{"model": "sound classifier", "dataset": "single notes of musical instruments (NSynth)", "train_examples": 184686, "gain_aug_db": 6, "n_mels": 80, "hop_length": 160, "input": "log_mel", "spec_augment": true, "win_length": 512, "targets": ["instrument family", "note", "velocity"], "num_classes": [11, 94, 5], "arch": "crnn", "norm": "batchnorm", "activation": "leaky_relu", "depths": [1, 1, 2, 1], "kernel_size": 3, "stem": "single", "widths": [128, 128, 128, 128], "rnn_width": 192, "rnn": "lstm", "bidirectional": true, "rnn_residual": false, "rnn_layers": 5, "mixing": "mixup", "loss": "binary_cross_entropy", "optimizer": "soap", "beta2": 0.99, "lr": 0.0022, "beta1": 0.95, "shampoo_beta": 0.99, "eps": 1e-08, "precondition_frequency": 32, "max_precond_dim": 512, "merge_dims": true, "one_sided": true, "adamw_lr_other_params": 0.0026, "grad_clip": 3.0, "cautious_weight_decay": true, "steps": 2800, "batch_size": 64, "epochs": 1.0, "lr_schedule": "poly", "final_lr_fraction": 0.1, "warmup_steps": 140, "weight_decay": 0.5, "adamw_weight_decay_other_params": 0}
Rows from block 5, named by matrix and row number. Each number is 500 + 25 x the weight over the matrix's rms, rounded and kept within 0 to 999. All counts start at 0. Numbers have three digits each.
# weight_ih_l0: LSTM input weights (gates i, f, g, o stacked) (model.rnn.0.rnn.weight_ih_l0, 768x128), inputs 64-127
weight_ih_l0.58:492515503548542512500462482477503496531465529506442493490473547531485536473479479541499463481522502529571478523523477532465485485504462483481481520497509483468486538463534550513492542451563500
weight_ih_l0.59:518499492510466493543511482531500500477530479488482434494521522538471505530495541493496505517525476465459531485513516489512518499446524489494491457487466484452491473492461485473516504485466477
weight_ih_l0.60:514547516504497491469494468485509529452501547507536512482478443499441509501519492502536483489460465515519493510460532509501466524505502492516481510513485507506526494485469478504466569486486507
weight_ih_l0.61:497503495448458542499523457479504493513522482490479480510457516519511524502467552495448522543491534509490475506504521518511490530518509506542462539462459465526501521496476537465493521502471533
weight_ih_l0.62:537466535503538517517486509485464539540477523518499536509482498553490502463485479473509446506554498491509493527514465468528493527542500526486474488563530490459439517483542531512490477515504481
weight_ih_l0.63:534510476497499470476479486462474509482512488534474484505517476520544511512513560507469558491515489479493527487481502495481501545499508499486481468519503488466468487472512498513494511499501476
weight_ih_l0.64:504470442480476545485489489499462498515516486513505491485469517509478503507485508534541458463529437508498466495533490474481484515479502487521534543509465533520482510472486488515490480568489538
weight_ih_l0.65:471471550581529507512487526515460467621462499487475513496533516491427483487474518558506489496484487485467489522478510506510505487453497499418507495503460450498490487509490478501465500469448524
weight_ih_l0.66:520509488526447533514502534518514503516477486528493453482476480506530479532464519546497479453534544513516516494478485520492507504520524507593513526486462545494466516517470532492500515499508487
weight_ih_l0.67:491525502465474492507539495494491494477513498519477497536439515490499494544539480509473515462503518519480506510485540529488499503454510497510525474480473463526540538491480524476495533498526473
weight_ih_l0.68:481520494547482523496472475521531456540503487497507497451509491496489484523552493488485522483499512498521489555446497473457520486509542477500510519515530510443519474516539526475490518456468502
weight_ih_l0.69:529492463523476484497523476472473483479476477500533484486462484517559452537507473522511512502550533502497515518487503477490494527480486545454474503525473514531516505512493498561510445473459499
weight_ih_l0.70:509508466452507478498485533503512497482491515520481515505500474499536534524486513501475475464518498441476514489610531481475514454466477516501486520518467509477455507477497477501489551494474526
weight_ih_l0.71:508512517500543489523468532515478498526496477522475484473474481520526494492521513523471481520540520499504448473484538526496530504480485527494496477485491531449503512531505506485488479498501463
weight_ih_l0.72:503511496461481496472480473508501505465523502505495474496494477493486470504483481511516473507484503498478494499501515474499469472486501495519511528496496493453509478459459525491464506484526467
weight_ih_l0.73:496568511498492523497502464394465476500494527488475545513513503503472499524472532458505542483467497466520494512424484471524514484493496532531468493483498487485494495514494501487506521479543487
weight_ih_l0.74:547547484529490529524474493491523495489505533475509461479471525510492491555502508512457517524499496508491519538463487527504500497472488504503460494497471445496493493510468465500532497512515493
weight_ih_l0.75:475458467518516488481528537490543509511501503543482501501489519545516524519537477473472477515541471499516502441533570471458522488528512471479508460467498501503465474469484514499465512428501517
weight_ih_l0.76:468497483494483479492496497524530526508493502559519462525497504482534509508521444513520463469504463542446531494518521477448480489486482476506483444509498483532516474438518484568520512566469503
weight_ih_l0.77:543542460482512517468539470480482529477520489467464469538435480502508500512505519536485533505462517489531502537486524554483461506513480493520510514502496479532500524462516507511486446473497484
weight_ih_l0.78:568481495507488519487494531502527484502509477472453434479549521494478521505508487490461490509498436423503505542469427496496512479507547493536524490519484482550510504488503534515522511492495435
weight_ih_l0.79:513463488518519443463495473523513533484491532495543491542551494532474455517516488507471522505500486521522474512484463495563542519488487496501495519512490462517515470520438547495481485486526524
weight_ih_l0.80:471507500517515502476548511523488509474482523466520522485511506521492515489499515521498548508526517504468465499476487511485498490455480549513524495560479518484481484482495529507495476461455512
weight_ih_l0.81:509544486482485465493478515515552492472504475475475486502451521515515487523504477504543487476520525484531464462533512491515470507497499508506534476479501469527513497482481527534503484515451486
weight_ih_l0.82:471530470514486515522443498510466488501488517515517490534522473461512532523511509510475512513514471475516489501479460516518535505478461563526442526461506484475512484479488496458510525467493537
weight_ih_l0.83:482521467468533535515526538526519520523511490499529472467495480496536509468531478479496491503514448510473519478518520512502538476446563503515492484527520489541516507548518491489470546527489501
weight_ih_l0.84:517508519496471540484513465478550453509485500449511490512524460532466475491449509516535485495475500486481499495478519527462499522499487503544472493520499484448511451463516450495477506518507493
weight_ih_l0.85:503503512475486499518488535489481477515491527532479501489529484512516478485455523511497519481501511530480514492501524520526511528493509515461516492487490499536486475469487506470523483527503524
weight_ih_l0.86:488550502510490521450475502518489513482542505517481520494542533492479487502530487515517540498535478516480529439490565530509484490512526517499521457508494482490497530472463543554486493521454484
weight_ih_l0.87:484514503480490507518492507472482484463535513494491503544502504506516512507496472487480476475585482507515500473554511477499487529489507523508516519481516473495471504475472503454467495551482477
weight_ih_l0.88:524513473538522509457505447509465507500522508551532487492522529476506476507493504496468527480517471475454486517491486493476481526478509471488520500477483500503525515539480535446514500505474481
weight_ih_l0.89:555487497484495540505467514469520493503483499496476472480514508533476507523479500489478500498473460493522518491468505494500482462507555535490481485501508509476511483477482505494496527503507550
weight_ih_l0.90:453499516468460520520492506477467471462443480476457457522515508477498541547500522513488549482484471530501512517480484499481460487523515516496479486483471441509447530446499556489494530499525484
weight_ih_l0.91:510481483498489451484500504550503509513463429527514503482448486477535513531482475517500498532499509479453461530523522494498512510481532517473488464539475484529518501518464512552489500482475496
weight_ih_l0.92:492443528487498522520581516464507471507469544475515470445509461501537525504555500515514484481522530495499496484522520508471533508514480494516509517492505539481497441528529530500519509465473514
weight_ih_l0.93:515528508514511550511494494494499521503523514524501549490487482526494513505510531466499483515482492486515525467551435507521531549475469492466479547485498475505560502525557514447518501480526493
weight_ih_l0.94:522498551571498481526489497558494530510461527512509591473495462516553498434493476486471440519529510503499518481483505508547515482468473500498492510542527463477476495484550500527520500441487509
weight_ih_l0.95:533491509514522477500531554529498474450500494480497491466525483493496483475511517551508505523498509537508488535487459526454514485523534491516497523507500483441490503467500482461513498524490523
weight_ih_l0.96:521461488517510527472524479532488507503487572484459471505524489513524540504480492502544496450488502536496523521496471479521513485513556462464532525470476497488504513462506481457492488502497578
weight_ih_l0.97:505513470489452562516482452515533498494483522474517456505524499505460477507487464442509436474527476487477517500507513485487492512441495513533508530478486524507463495467489523497480494479517491
weight_ih_l0.98:498534447518503522462489533472518487409516541519520485527483491512488513506517513477510522464475509513529495494498536487522509470520462486518510520502513540522473518523494564531462477462453513
weight_ih_l0.99:522513482520512468484488497492511487482528501460500507515524489498524517543513512506511511535496486517482524474518481492514497561485511475466490502536488488521473487511505534502515481510556494
weight_ih_l0.100:500470471497493501501496495477484483504484478504572497504519522501508494524492482483419521516539506521474521539509525474555516518457485493506483490507483483524546489530494476517503493477506452
weight_ih_l0.101:441463499524507466504491480459498501483448478499521534480477485482493497439485520456538487468532495533553478462469511519493489434452523503469488473501497501510531502547449481557482491504494479
weight_ih_l0.102:584511510502472536550488507480514424514517531504462486551529473490470494516537517504508500501514473498508529506490492472480506477502459538465472470497464486479502467480477509503495491468488489
weight_ih_l0.103:540482456467482512515477480487452510478497557506489484455480495466494492514480525497511484509470548536482483530470439525514543508493581522500484484461454534524493480512500468516460517501487515
weight_ih_l0.104:568475537491479528475554477537476488527502488438471505499496465527474520524513467515516518480500533493516468484486487482542534485498488471489510474475533469504570487484487472522501545516477488
weight_ih_l0.105:507528504518504501557520506454548479541512558514489485498481514515522481528487491542514485484529490502485491480505471514504497511476475541524466481482468479481522501503511424515498486506503494
weight_ih_l0.106:489475489511507509513430497501468523496491491491483505545548459507523475530519505497518455474551459517480513499496526484512547487484486505510484473524508523452492516507499502526499475512494474
weight_ih_l0.107:498506488498484492500499520525529532523500489487486506485481511464513471517478520495502514507477525530519482484474507513484453479522527537505501460463501509503535491483504558511482474518486496
weight_ih_l0.108:489544472509504474504484524468521495499491575505489469509524508532474497528443541533514462495495514465514498466508502497536480475503518536489499477476503498525533501459485499460503497491476526
weight_ih_l0.109:485492541467477511506469516462520488473554502494525506498531513524531502521482525532519474438477468496439463496527536473484530489475479493509525504551498515521452516477505467489555502506507518
weight_ih_l0.110:510533482485506473496487517479532506507489484520532515539513514522508496533518474504492520417492415491488516455474527518498534482471487503469458484486503550497509493508461540534468536486494419
weight_ih_l0.111:502516471499493485534448510522475543511570529492475462449510499512487521520487483515541492482503480477485518499490546476460505473498498490506534523499496511513498511507497485495514489505479492
weight_ih_l0.112:459485501487483471467532516485508500458518493492511503566496530512496543534511525529464475480519512518507488517485495490514509500485515508504500513497481492516466487505530565507498457496468527
weight_ih_l0.113:519502520495502516499464457475524532546527510530467522488510523451442503481475519467482508551483449529538517493457511502495509503523475512503507506500498456519475519478495548454494517463475502
weight_ih_l0.114:547529509482462509497487495486541487472510544464488489496471551471464513501483500469481481483545461502499492535515496502491527517530482461554476508532451514519490485479545471503507526463484474
weight_ih_l0.115:486496514529547449501468530536530516507474490484511498433491462500476482459537523469513495489493510528499442499510483475479519549502510500503502492556513503485498478543527505512543515549499490
weight_ih_l0.116:519511491498516513483497504504497517519483534466494474515463518505473481536508529489515497501510473510496499510544468519471528518460502516432463444499535467509497513507505514464509497457464505
weight_ih_l0.117:505528496516509471504533516542504550512550466541466476476463468518520498479526516503529511491495479529522525494480578514476495529521535490504478488510492472491510473463505526482483502499493490
weight_ih_l0.118:531518555562493439502475527464529533492465510508458529475513518521521513511532493498473499508492506519489509500497498498516520497466509517517471481518495534548528501475505492533505467482490473
weight_ih_l0.119:480535491482522521454459489473448504544499514495508492484490444482499477540458545531507521452497512503499508507468496489507552519494506550483451486487450509451477488505500488526469491529516489
weight_ih_l0.120:520510465565519495513515479480514494523525506477468510481536504506475515524516479502507532497509504559486579533513521455523456516496517546490513481541539482494522503550523492487523468491475467
weight_ih_l0.121:543530541538463510470487463488503522509478538500482505462487554518473450512515482521511482495513494453482546527488502513483514503449491483492493537514474520451474520449556471487497482477496527
weight_ih_l0.122:507517491552475499486527504493475518545492518454494517536502504469484517496476530514478481541502478474516505512471504455492509544464482505486487524539463487475498439535520472509510493468450490
weight_ih_l0.123:467519564509512449472532468504529521545488483480502486506466471506509508499501508548482467561497505470528489484505473506533529513493515460484535482507533482527521498534507552477486516483493494
weight_ih_l0.124:528578492495475521500520495537512484513518475450478506472472530510475483508546466482509514474522481486542517518536505472522521463482494525533503547480493484496494512520583552498508510494451476
weight_ih_l0.125:515492520523478490505471514524490532510502498507502499473526513539469510516486499546483479523531462473491457499522527508471506480517550489491531529529514506487513452498497471487525513495492514
weight_ih_l0.126:487549537504488518494508492515505528553498479500480498508467464473528503523521498523517470524472464509519513509457506537490511516484490471499528504459522490515495482469503492462503533517493472
weight_ih_l0.127:470498509529557453453475534471512524532490520516508508563477534540494532538523484503536477499527495493461529453516515505502526478410453496505523507534479570501478512486453477530500487448542492
weight_ih_l0.128:503536528504532504471529469482521475474506500512489492503470485525498465514521499510484503535512536512530484525450490475536492496496502508508534516495452479488523523526506493488498466485506496
weight_ih_l0.129:527498502487464494492519506476525543508518464538523520524482511481512472472481501495486499428513466484478494488499491492491493485477498497482470515545534511487499544525471510516500461488521514
weight_ih_l0.130:498500470543488497464501486503484516521461487489509474530513519473493493507507469493472483496505498436528493537525481490497494466495458489534516511509513487497439504508525528481478455413513470
weight_ih_l0.131:511499455524483535533494489457462522535508453499490532514491489502503483540522531507507486489505517505498490487533527534538492518539491541508486513486497488510556531495530463521537504521506486
weight_ih_l0.132:485481522562494515497490521533519495533501519487524502512443505478458510516520468489482444508455505509525509534450474496460511526508519481430515505549508494542471462525535525470497462499477483
weight_ih_l0.133:449489527497476554468493462499454482526501531524476497496525487515516504495489517460530485507545499472530480515566492507525539491463513528463389501447495469461518498467542436501530489527529503
weight_ih_l0.134:539474507520524504512502530528485483532474512490531493504520504505495466490485486549485495489513533500490487451466479522509501486442514575484478508463482483528520516503488507477488485463462515
weight_ih_l0.135:496491519497478536468535459522501471523473472474474477485501550554460540542519483521503486486506464466540553518504466485517486513510570480508521536472510448513526502500490499476490508465479487
weight_ih_l0.136:450505510475505493560537516479462518533508532504497497490538510518484483501494560494503487479480478505508453529485502484551464490476498491493521515505496544498480490529485495504514530498476503
weight_ih_l0.137:547511509511504531529530490486471516481512492457540491506487482482531501555501496488508507504496472500451487488485484508494489514456551539479466491484482452500527530483524546533486491502518490
weight_ih_l0.138:534495521538524492481490520544485532537480483491485553487498453506496511448472516491514434524483467511477481504517490536514505532549494544497479484510489461502499474534497519516472488518461506
weight_ih_l0.139:532547558544499493572449500450484500500515495504501508503499507519502478535492502479524520474482509511471517513429475506498482501523539516514493478499502465534486484475561499502506508520461466
weight_ih_l0.140:566485507447521527510500436534510480468507537508514490496489475456501520495510507469502535483538477489489498497514499502515495490501508493481525466510490517476523505469513533534547508475536513
weight_ih_l0.141:502515468446529535506518475469516488441483506492494538481512492500519483512487492491503487475502538579485468526485519507483505472500497475510511489474509478516462478474522465550518513494506452
weight_ih_l0.142:485483524530518529485514476490494506528507547503489526472459496485536489502463509516517508447566495484512486543503507460490513515506532488488503497529473549512466470503531459517545501493492514
weight_ih_l0.143:522514502524456471495502532525510484480523531463494484491490482477479497523500527498493465498524488510508496551490471509504519481519477488468479459463512492480517535514517480478523496563494479
weight_ih_l0.144:522534486516475499532509522457527505514503522491477450470481439491522529442529490527513458497462525528497506484500513518496465525493510491546514498478504477503501485526463498512493488503520477
weight_ih_l0.145:512507503522500465493510507461517464487463503568512485502507477512479492469482540550520490487463570506511483500503522510531531496482518497522468499508508503499499498507527440509509509518470499
weight_ih_l0.146:485468541527474554467528514457500526454487516495494474502512500526482514480514502470517494498484476488545475500492534512496489480456509469471471539515516489491501499494510500522476459504519530
weight_ih_l0.147:523497473498480442495516474506487476525481490517507481459521454529502489537519505471504494507527500500500539496466551492515488482490501561489485502464470519548541468512472488536499447492479496
weight_ih_l0.148:494488501537498475521449485468504536538509515477451513549513500505489474470453491509492450451461493488492531510504459487495457518531457525473502486569460470526431521524521538556468496538480536
weight_ih_l0.149:529498500535498498508466531508505474510506499504457484537526468503507471480506531469508501493472499488501480539504468512494475579503496506491466509482429525508491501531561471518491517480523548
weight_ih_l0.150:511509522523505473548490519508495513493475521497510462493510520477533519543515510516496488466492503476488495501480519519501509530472501531470469500461501498502474478510495520507504488499569460
weight_ih_l0.151:514494550525576508508480473519502520545471463559489541496487483475474505486486484491505500529518531504502493496475520416500517493488530531481454488515483456502538516509490484481464531408492496
weight_ih_l0.152:436518523525508488507507537513517508509542505481517499536417501513471514481515464491497522521503493484524469506522512462482500484549506513454531514482499502519520487516496522468485472468524506
weight_ih_l0.153:528485490508524568464501489423501499481478467510482521510495490490488513520492465531503490470493486516504505499500509509478518485473443549487464518478478481555511520462483542546498541543504479
weight_ih_l0.154:488513501489490475520497503467518494491465483476577445533486520540468525495460482473479496498533494488498474526471510508556514502492505449466440512507507529468488537512471472525494538502507507
weight_ih_l0.155:526554530551499537475476471503452499481464475482496526494509501480450556509513550472497478567557526506502510556474511491490517486510498504491499517478486461472554473525524459509520525494487487
weight_ih_l0.156:487518487526497515515491493544463516468504504520478442478555494532483493522496440522527507511518445494466514506485514479479487505478481557423513498514534474529524498490483497499496517494529432
weight_ih_l0.157:511490510442491501471519487475540471496506464496487502547530468520493500532516469519477521484482475516505484501453540552501529496481483445501470432484498489526534507508526522511529486504512513
weight_ih_l0.158:511550526466517506500490483530501540477477499471506492454468516450519498458498486498514505494490495512501526490482499521480498467490487520490495486497504522441541515512490518480509510547512503
weight_ih_l0.159:525536478529521494489515511483505482492477516486524547530466508468534480452506523514511540507504474495489510478493481484511502495498496458531535538495503477503536468549540507509466476492470487
weight_ih_l0.160:490516507490474507514518500557481500501494499477519503448479522478524487486504550526520516511473551529461507477529523505544521513503524515537515511484465520501515501482524496516515475482464514
weight_ih_l0.161:453521522485536511481527490432477501484482533520537521505516483500511530529467528506480498502520535510505464549518510472521539493521471502483492504469522503506512498507512451513491541497535500
weight_ih_l0.162:482563505518533510515514521528496488506502474510506524509462468487521487510504521523481498488545497540473503491533536519509513491463545536461517513497509527527493505472512484526492493530515495
weight_ih_l0.163:505501523535492452507489490516534518495465502503494528473509468490519546511530532526480506520556484496488488522488549477521516460484483503446514488502496539519443527521512475507524509457525522
weight_ih_l0.164:478493493464555558519516497461489537509534524486527507503517517527497521507490481477518505534471456529543508503509497525496500492551526456481488490512489498457535524482545519487490471549543508
weight_ih_l0.165:517474479505497499518512526526515494485475495501492473491511546502474490479442506476469468511467445475505526483506499513468474499493493407484495516526522450519462517497493507488503532507513457
weight_ih_l0.166:497466442499482521475539479471527502497519484499483492503485504520510558578493500525482490498485521483471519489500484472499483462518516495499490486511498513449506491499494486482501518507466497
weight_ih_l0.167:504525554502480519446490499517476474516527528453520464470466520492498524531532496539499521509512474512485517519481438462502481487507500527521483567470507473507515509494508480484493501491508471
weight_ih_l0.168:490482456513514496503506481500532486546460580502494476485506499493492465501489540522531492553466521551516499517441483508483512492435482502483459463464467465503502530515482503533492529482538507
weight_ih_l0.169:478463481592459471526471502520496505531508484503480511505440492471480485546510509520475493491494510537547493487486462546500518536487532500424483513500473474506494492541500507526503479449492451
weight_ih_l0.170:530514517513513498440512477452466507484489494493516509499553503503490478533493525538491459541507489498490518508501516520493511504485515505510495481547529499518560500522497507480493551449474489
weight_ih_l0.171:526492499523537505442489442509441482584481511517473483505512513478466471510451504519531511483472445442471475475478509475483511525525499518435446523513472498455476474530543530524492522452551455
weight_ih_l0.172:496505445499488503475508523493531457501490513501536499511475521496496509561469504481492467495502490508463489502511529493508493513513525489474514533515492524479463512512529573534470495467501487
weight_ih_l0.173:466517526531471517524486502494512537494479528496526515508468584498467484558475451504508542526505525485512499512495504472483473446467495485455477520519500480507474452486489469469482502473502533
weight_ih_l0.174:535442482496468508483470492465505519532497512510544474495521496466527502544519545527517449476497542485489531504480505491467510481507479542525492490471509490499518508544479505553500478473518489
weight_ih_l0.175:428557479502480449538491510518466490508482485534509551549521470472484515522458493496508519467453484520522483515520480487534458505501507492476459518484485491507483497522514501484507519507462483
weight_ih_l0.176:532524501536454467477478501527522499550496521525511507520518501498467469500497521502512505471485501517497509492491495478476512523469504518479493496542496469476521510498503458510525536436460513
weight_ih_l0.177:510518487506499549500500493493532494530460519492525493488479535480526487517450491508508447495490521506501484493521486510464491473515499461529465549508508505538540502504458513473494495467498502
weight_ih_l0.178:487461530509476494493512531541476541564485510509508537532533477505514498469509530529559504526477525494503512533492500525471474464485472495465516440446530515478471531496506464472526523479541506
weight_ih_l0.179:567537530521536483515467484508517497511494501515490470450527495489470506518512498480482508539486501452504487483491550510433521548497519512481477460479462509500504460472574512475498501498458500
weight_ih_l0.180:537503475489511524550459510475512513548510441482513503517522485459538537514491484493525479511463507490496496481473496525487506538476522520482499486476529506482535517500513476497519530510484441
weight_ih_l0.181:509531515519463473467473512488493505554501504496503482467541474505499517475490547486483490476498483477518502481507523528469537539483495511502504489499511512469492484492477480527533523495514504
weight_ih_l0.182:449484514496480489527511496502462540520471464543508487464492499504499490497507491490484483516516538527469515517503515511530512524463496523477486525512493476494499462486479456497503549471514517
weight_ih_l0.183:528486505470463511520510534518485511481527545514473491521484530470513481492501578497508511493512486515481503463479548491537543515529524557464502492483474512488504510485470512520479519454479502
weight_ih_l0.184:544518475505478504481490503454500507471517513533502520504472452482529499490490486473506498496466499523502488546516528489478521491477469548498487523491487473514496505484488498582527502497480496
weight_ih_l0.185:516498534491481533493465505494494513474431501485490527491494523461503512462484531534484519511531507507530493506518526517555480481488513502506547483506456532498468471511473472483515520452505473
weight_ih_l0.186:482536510485494508537494545463494528489569521510480465504528539496457493493520489490516507508496529516484471483461513512496499497480517491486513513500463505489505478450486479500519508489548532
weight_ih_l0.187:489491536509504473503507502491498487495542523507500502485510494474519541490504507503488475425503500536506504486484540484484513476507483521519489505485498515474531529450487523495492450527477501
weight_ih_l0.188:491502501569502515495524485526482483517504539465512538499496449486439469459478505549512495514484508512495488482458448522448509495462548441486529478498493480480534494472465519481474523511496508
weight_ih_l0.189:487431477479471506517503550469471481485515506519485534488523483480505544471532472524545482516506521518498475519534531517478534451437483484507503518498503496536509513548502495531536533495532509
weight_ih_l0.190:489543481496468493458474519517491496481503523491461518503483515491509478455487460506479475485530521470529496487476491500538480470498474490531513546520502483481527533497537538512515489476493513
weight_ih_l0.191:483519512491502464475510476504503497487496524508494478506511501488502504502512489473504514448498506533499499516494456483513476535474499429485509478505471502513477506509539520513507537483480547
weight_ih_l0.192:494490462465498513483485525487459515489466497497500512454540494462522509581493508507474484487550501523505458537485495512483494495511485564488553523502503490544523480479496465506549522525477566
weight_ih_l0.193:499503521503513531500529493493491461491465490496486461477467474527516548502482498558489480477495495474498522479515506523505494499556503508492528513478526465503488496510498468511488465488532544
weight_ih_l0.194:527521521562453500547491491502467488492486458538486462503465506495493525512515475499492447508497479495449488468484484516514482515527466486521499513494459509492433527500515482475484526541489483
weight_ih_l0.195:510505539508488473508489499499473516532465542484538462517535494507466501526497493490482529489471519513564530511488519463503508555507512506500500514506498486512486478468497475531473524491543560
weight_ih_l0.196:515498550516504490523475507505499488467504484515483516505552488475500557479478538511480500460487532461498460507537521521499490492521500506500521482507528494498500518503474491463496520507529594
weight_ih_l0.197:471492433505456513513490481471490531503533513466508454483506497515497497516504498474502516498499494476496456472490508515510519484486476491521497498495490516498465453532521496523504511545572503
weight_ih_l0.198:506478487487479499484518493515462497527497505517486481517501519468488498589489504532528495490555450505479459496505503493464479521503479491526517511489498507476490454503462505478463473552485508
weight_ih_l0.199:504468466512438510519520523487501475524501508518517462503521477487508506560504517503485452497460522517506452508475431467496495513529471501506511500477504529541514511522506521476556509519504493
weight_ih_l0.200:541491457503519513492521506514454496498500518483450503510502453460519495479487494480515486527507503531484505475465506472475492510491474491506494490455462500486542478533496523471496509527494487
weight_ih_l0.201:509466460520515513498530514506494497515517488489488526473530471455537531586525475495509496448514522491508506536529494474484492536475477497532498489536498503532488522507500439485506486486468495
weight_ih_l0.202:541495490544498468518525465498487471492534488535511500440504492500517497477492494501483515495461510532534477535505446486507511520552491497503498501550516517505490538484528457489512493505496501
weight_ih_l0.203:513504484517512491514480528472485508494494499536511483444453533508527481523518472468526492533521524515498501537481489492503491510522505500490525475519511508547500490484515489437522501513512528
weight_ih_l0.204:476503501494463461551487511524511491511468485526506502515483498512475488493482517491503478418523465498501494473496532506538515473552458450473503528518504488476504482483466537501513533502519468
weight_ih_l0.205:497493494479477526508496502478488538486490480466529550483483496469465504498492490475529478497521497506509496489505504515474500532481445527519508497454463502480525488477479483529487458496523514
weight_ih_l0.206:477499483485459511524504517539458522518535531499486493497501485478457506502475476478488540490499518515497496440506457506516510461489537533516557474494501493587500513471486493502456515554516512
weight_ih_l0.207:487480477466489499504522521465485476433474472504519484495512486492527487545524538507513484460504520470491514504496504492521512548533503516509485546510492510518493498526494464467519497498520508
weight_ih_l0.208:502529489527428539510483530456501501509484472501507482497511509497501477525468482514497468508487485525460443517466513528502504485488491518496503507474470478549510518491492495506503546465488476
weight_ih_l0.209:520469499486519472515520490479510519474476484482483459454524475482515529527467504508475457432500539468501492468467536503493503539531486511489499511512485539547491528519506503456487533499511517
weight_ih_l0.210:496489516460543493481491503489492529424479503536517479532509506503559508561484503489462498512509466524474513494528513494531470554536497482521500484491494484503472485532448494480477509525529539
weight_ih_l0.211:512511467443503494506485553487519504453503470506507476543530505531445534539561480510515510473463520473487463509478490479432496500507473529517492538518467484526519499508505511497459462526517480
weight_ih_l0.212:503496503466503503511507472521508490475509511449514469517495492486491497530533567483489470506500524512487477456497484486503497497549535503513521519475528537560452486460463496496509514510500530
weight_ih_l0.213:536509493508484497523497501497427519481506511517521515465509487456512532538474510523499498517485520500510488489525488485502534536523516529485467479508493478558488502548486475511520483493499501
weight_ih_l0.214:527523488500495479541476512497479486488518502510529489474479504504503500576480510561488468446474454530475506511498469552511479491532501509482512507512492510528471487508535490514527511491530503
weight_ih_l0.215:506471474482494498518513517515496541464534552493500509522500508486524489541504491504524455517497570529499457509471495471519506520502492543514509520460478540560502506491470491464479546477522483
weight_ih_l0.216:456484516463476513509515487527472538492529442468526532496497446516461512503529475480505486535457485503527497493515487536493466469482495500520497529478517507538507478475537499471497524537590507
weight_ih_l0.217:538575483502452509541478500482519496472551477486495445469505493545455486533539477510528497537465528531511514528529475479522541500510480495516487505494480467500530505499485503472534516539502502
weight_ih_l0.218:546459506472523491520486496444443496477492492478470491496485455500536524585514490488471484496528514530475475450503512471474513520495516543531544517522452517573455504522482494497505479488473529
weight_ih_l0.219:488529459477499520509505507506484551482527483492505459521477471488500514508541483466558514467553535467502522493517509500471524509522484498535472488490482540537503504469525528507486483502517475
weight_ih_l0.220:527483508537467511485480473508481474505489483505493508512459498508529502482469553476463522481481531501514499465536531524500494519518529522527525500497489504514526492509479504494480507522511489
weight_ih_l0.221:529477525513538521540513485509457505487500486498499524481475510496515517523491466548533480526507477488460509525508541494478532484532463479534491460516524502523495514477494489496491526460501482
weight_ih_l0.222:460554497535487517536476549518473527505503521513502491518458492509503473541517480512523539414521465540469521501483506526485522501489460494497494500481551493495480562461523490480471505540535475
weight_ih_l0.223:519504535498552537514478499499476516504532497488509525485505486513550499483475506491495506531479479525502513460534498517518512488495499522522496541536512456504506522505476480465525481574489559
weight_ih_l0.224:482486493515509496516516556542482465493483501530507544506490473481466520512481450530569512477455461526547479536514501493496447482496544486492502505507510533546490511505493469463525513511499465
weight_ih_l0.225:506513490498492521477479453463493474498492538451526519500523507530499487540497510442506470478467516514487470501498468480483503520463502512534502524500492510534494490498484483523468511491490520
weight_ih_l0.226:504501494490497518540514505517513479475511566533506514459478467490498514515506484526512465483497496489545469517493494497511488459533501501483496513493520535499410462454489504508508539548510514
weight_ih_l0.227:506508463487519492506506487500498490499497497469502484450490459486568530553531473519512481483538540495485470493495517501503463541510514521522517499501490523520487525523562500490528501499495478
weight_ih_l0.228:508489494492449498514496530502490516514463500463537505443515508537497472547486513481490529496482523517507490480499463515496493495515501480547554507512485513552511456485456511506496479508465526
weight_ih_l0.229:511498503533518477520527472497478527510516489512515500542498519484461498480507478480507514475451519507498491536517505533471494511518517508514517465475461483510513523480493493498479518513468498
weight_ih_l0.230:522466496469496442492541478556523468483514459482511493470514462437505493528491529502539521489467559517522467492476490505441490482497484519525505495531471483481473478551543523531511493550514517
weight_ih_l0.231:479486433545487484525497505446459512492476452492519499517491528499529500511503497549545492476498547517534481493492493517524502512552526557520562507506490493563498492476423475475506501508476502
weight_ih_l0.232:482480482485526499500473521502470512502489457534508518532502495475488517519519500528522471494503503469492443486536507530528521469492475513465512531495548550525511525509520481475473477533512501
weight_ih_l0.233:485542498484469524483466481473494532491539476532504487539485517512526504525494470466547536473510488470542516482528551484527496522544466536459494473481493490486478526523461526488507499537536508
weight_ih_l0.234:496463507519500522530485463495490469523490482498505544534511481459487525558496487494502517528511492496486483490509511461521492542486503554517465481481507499542506486517515474519537485482525530
weight_ih_l0.235:514513494465524482485472507532528493543485501525541459487482463472485509519524542463541472486477478488550514488471469513487492527525462525527488500490490516535526492541498529491523499515494504
weight_ih_l0.236:493490493494488490549491482527493535513528478477503447474531502490484516529489531471457508525483527487493484508515467468494499483480470471512502506489502500505518467516513505523467524517511480
weight_ih_l0.237:458472468463498462476501508444483517496537469497502516458491497490489523521508505506479519486466525517498495514482507491527517519547508494486534521492499532516483513525445502511488497516465532
weight_ih_l0.238:542465482514477466519492484493469477498519466509515523526480506497503491494499522491508473472466471480476500512511445486520482507494530519507546511486461505521468502494504465489455562520456530
weight_ih_l0.239:514468509484469508544507511502476482501449492474481505465542472487454535535491488469479451515479525491541463513535448477494544489507536462539537511487528523502482485497520509500504498507511480
weight_ih_l0.240:524491489439528484559515482468469506467517470503482488510505454457541507505524489518470472525497497533523473494470488520503511526543484511489502522493507526486474452498491496482494517527524480
weight_ih_l0.241:513534477493489515522531475510477472457536510503481478549475568538495476527542514549475524491485483529507505464486484513507488483555510514478520473515491456488484515533508488473503471519485492
weight_ih_l0.242:494488499522497477493541534508490489505562485467528518535503462514506493473464497499498485484525474502514537513474488472509523491507496536489524499491558493466517514527464545451483455534512513
weight_ih_l0.243:516499485493491464498523514491482534487513509503522476483495506546555545527475464468500497461475483542514520444543472466468519550566518489476527502539496479512520510533461492493524491489544545
weight_ih_l0.244:490547520479524512464507479557473503529520463529500468476501465482511493519509535467508522522555505501562486516470540482497518486523519496521524509509520508514498512504511519477502502497465493
weight_ih_l0.245:489453458544516479461487502531503550465548466543497493525485500505490511525508520468506489522498507487508460475556450509487487492510516458493509473532485501495437533543504519493528464537579506
weight_ih_l0.246:527479516469563489509513506481499521522488499486480508524480492494536511527500512517490487492515460515468484498496530480470468574502489482524490488473506511469541513518515493477478478507504473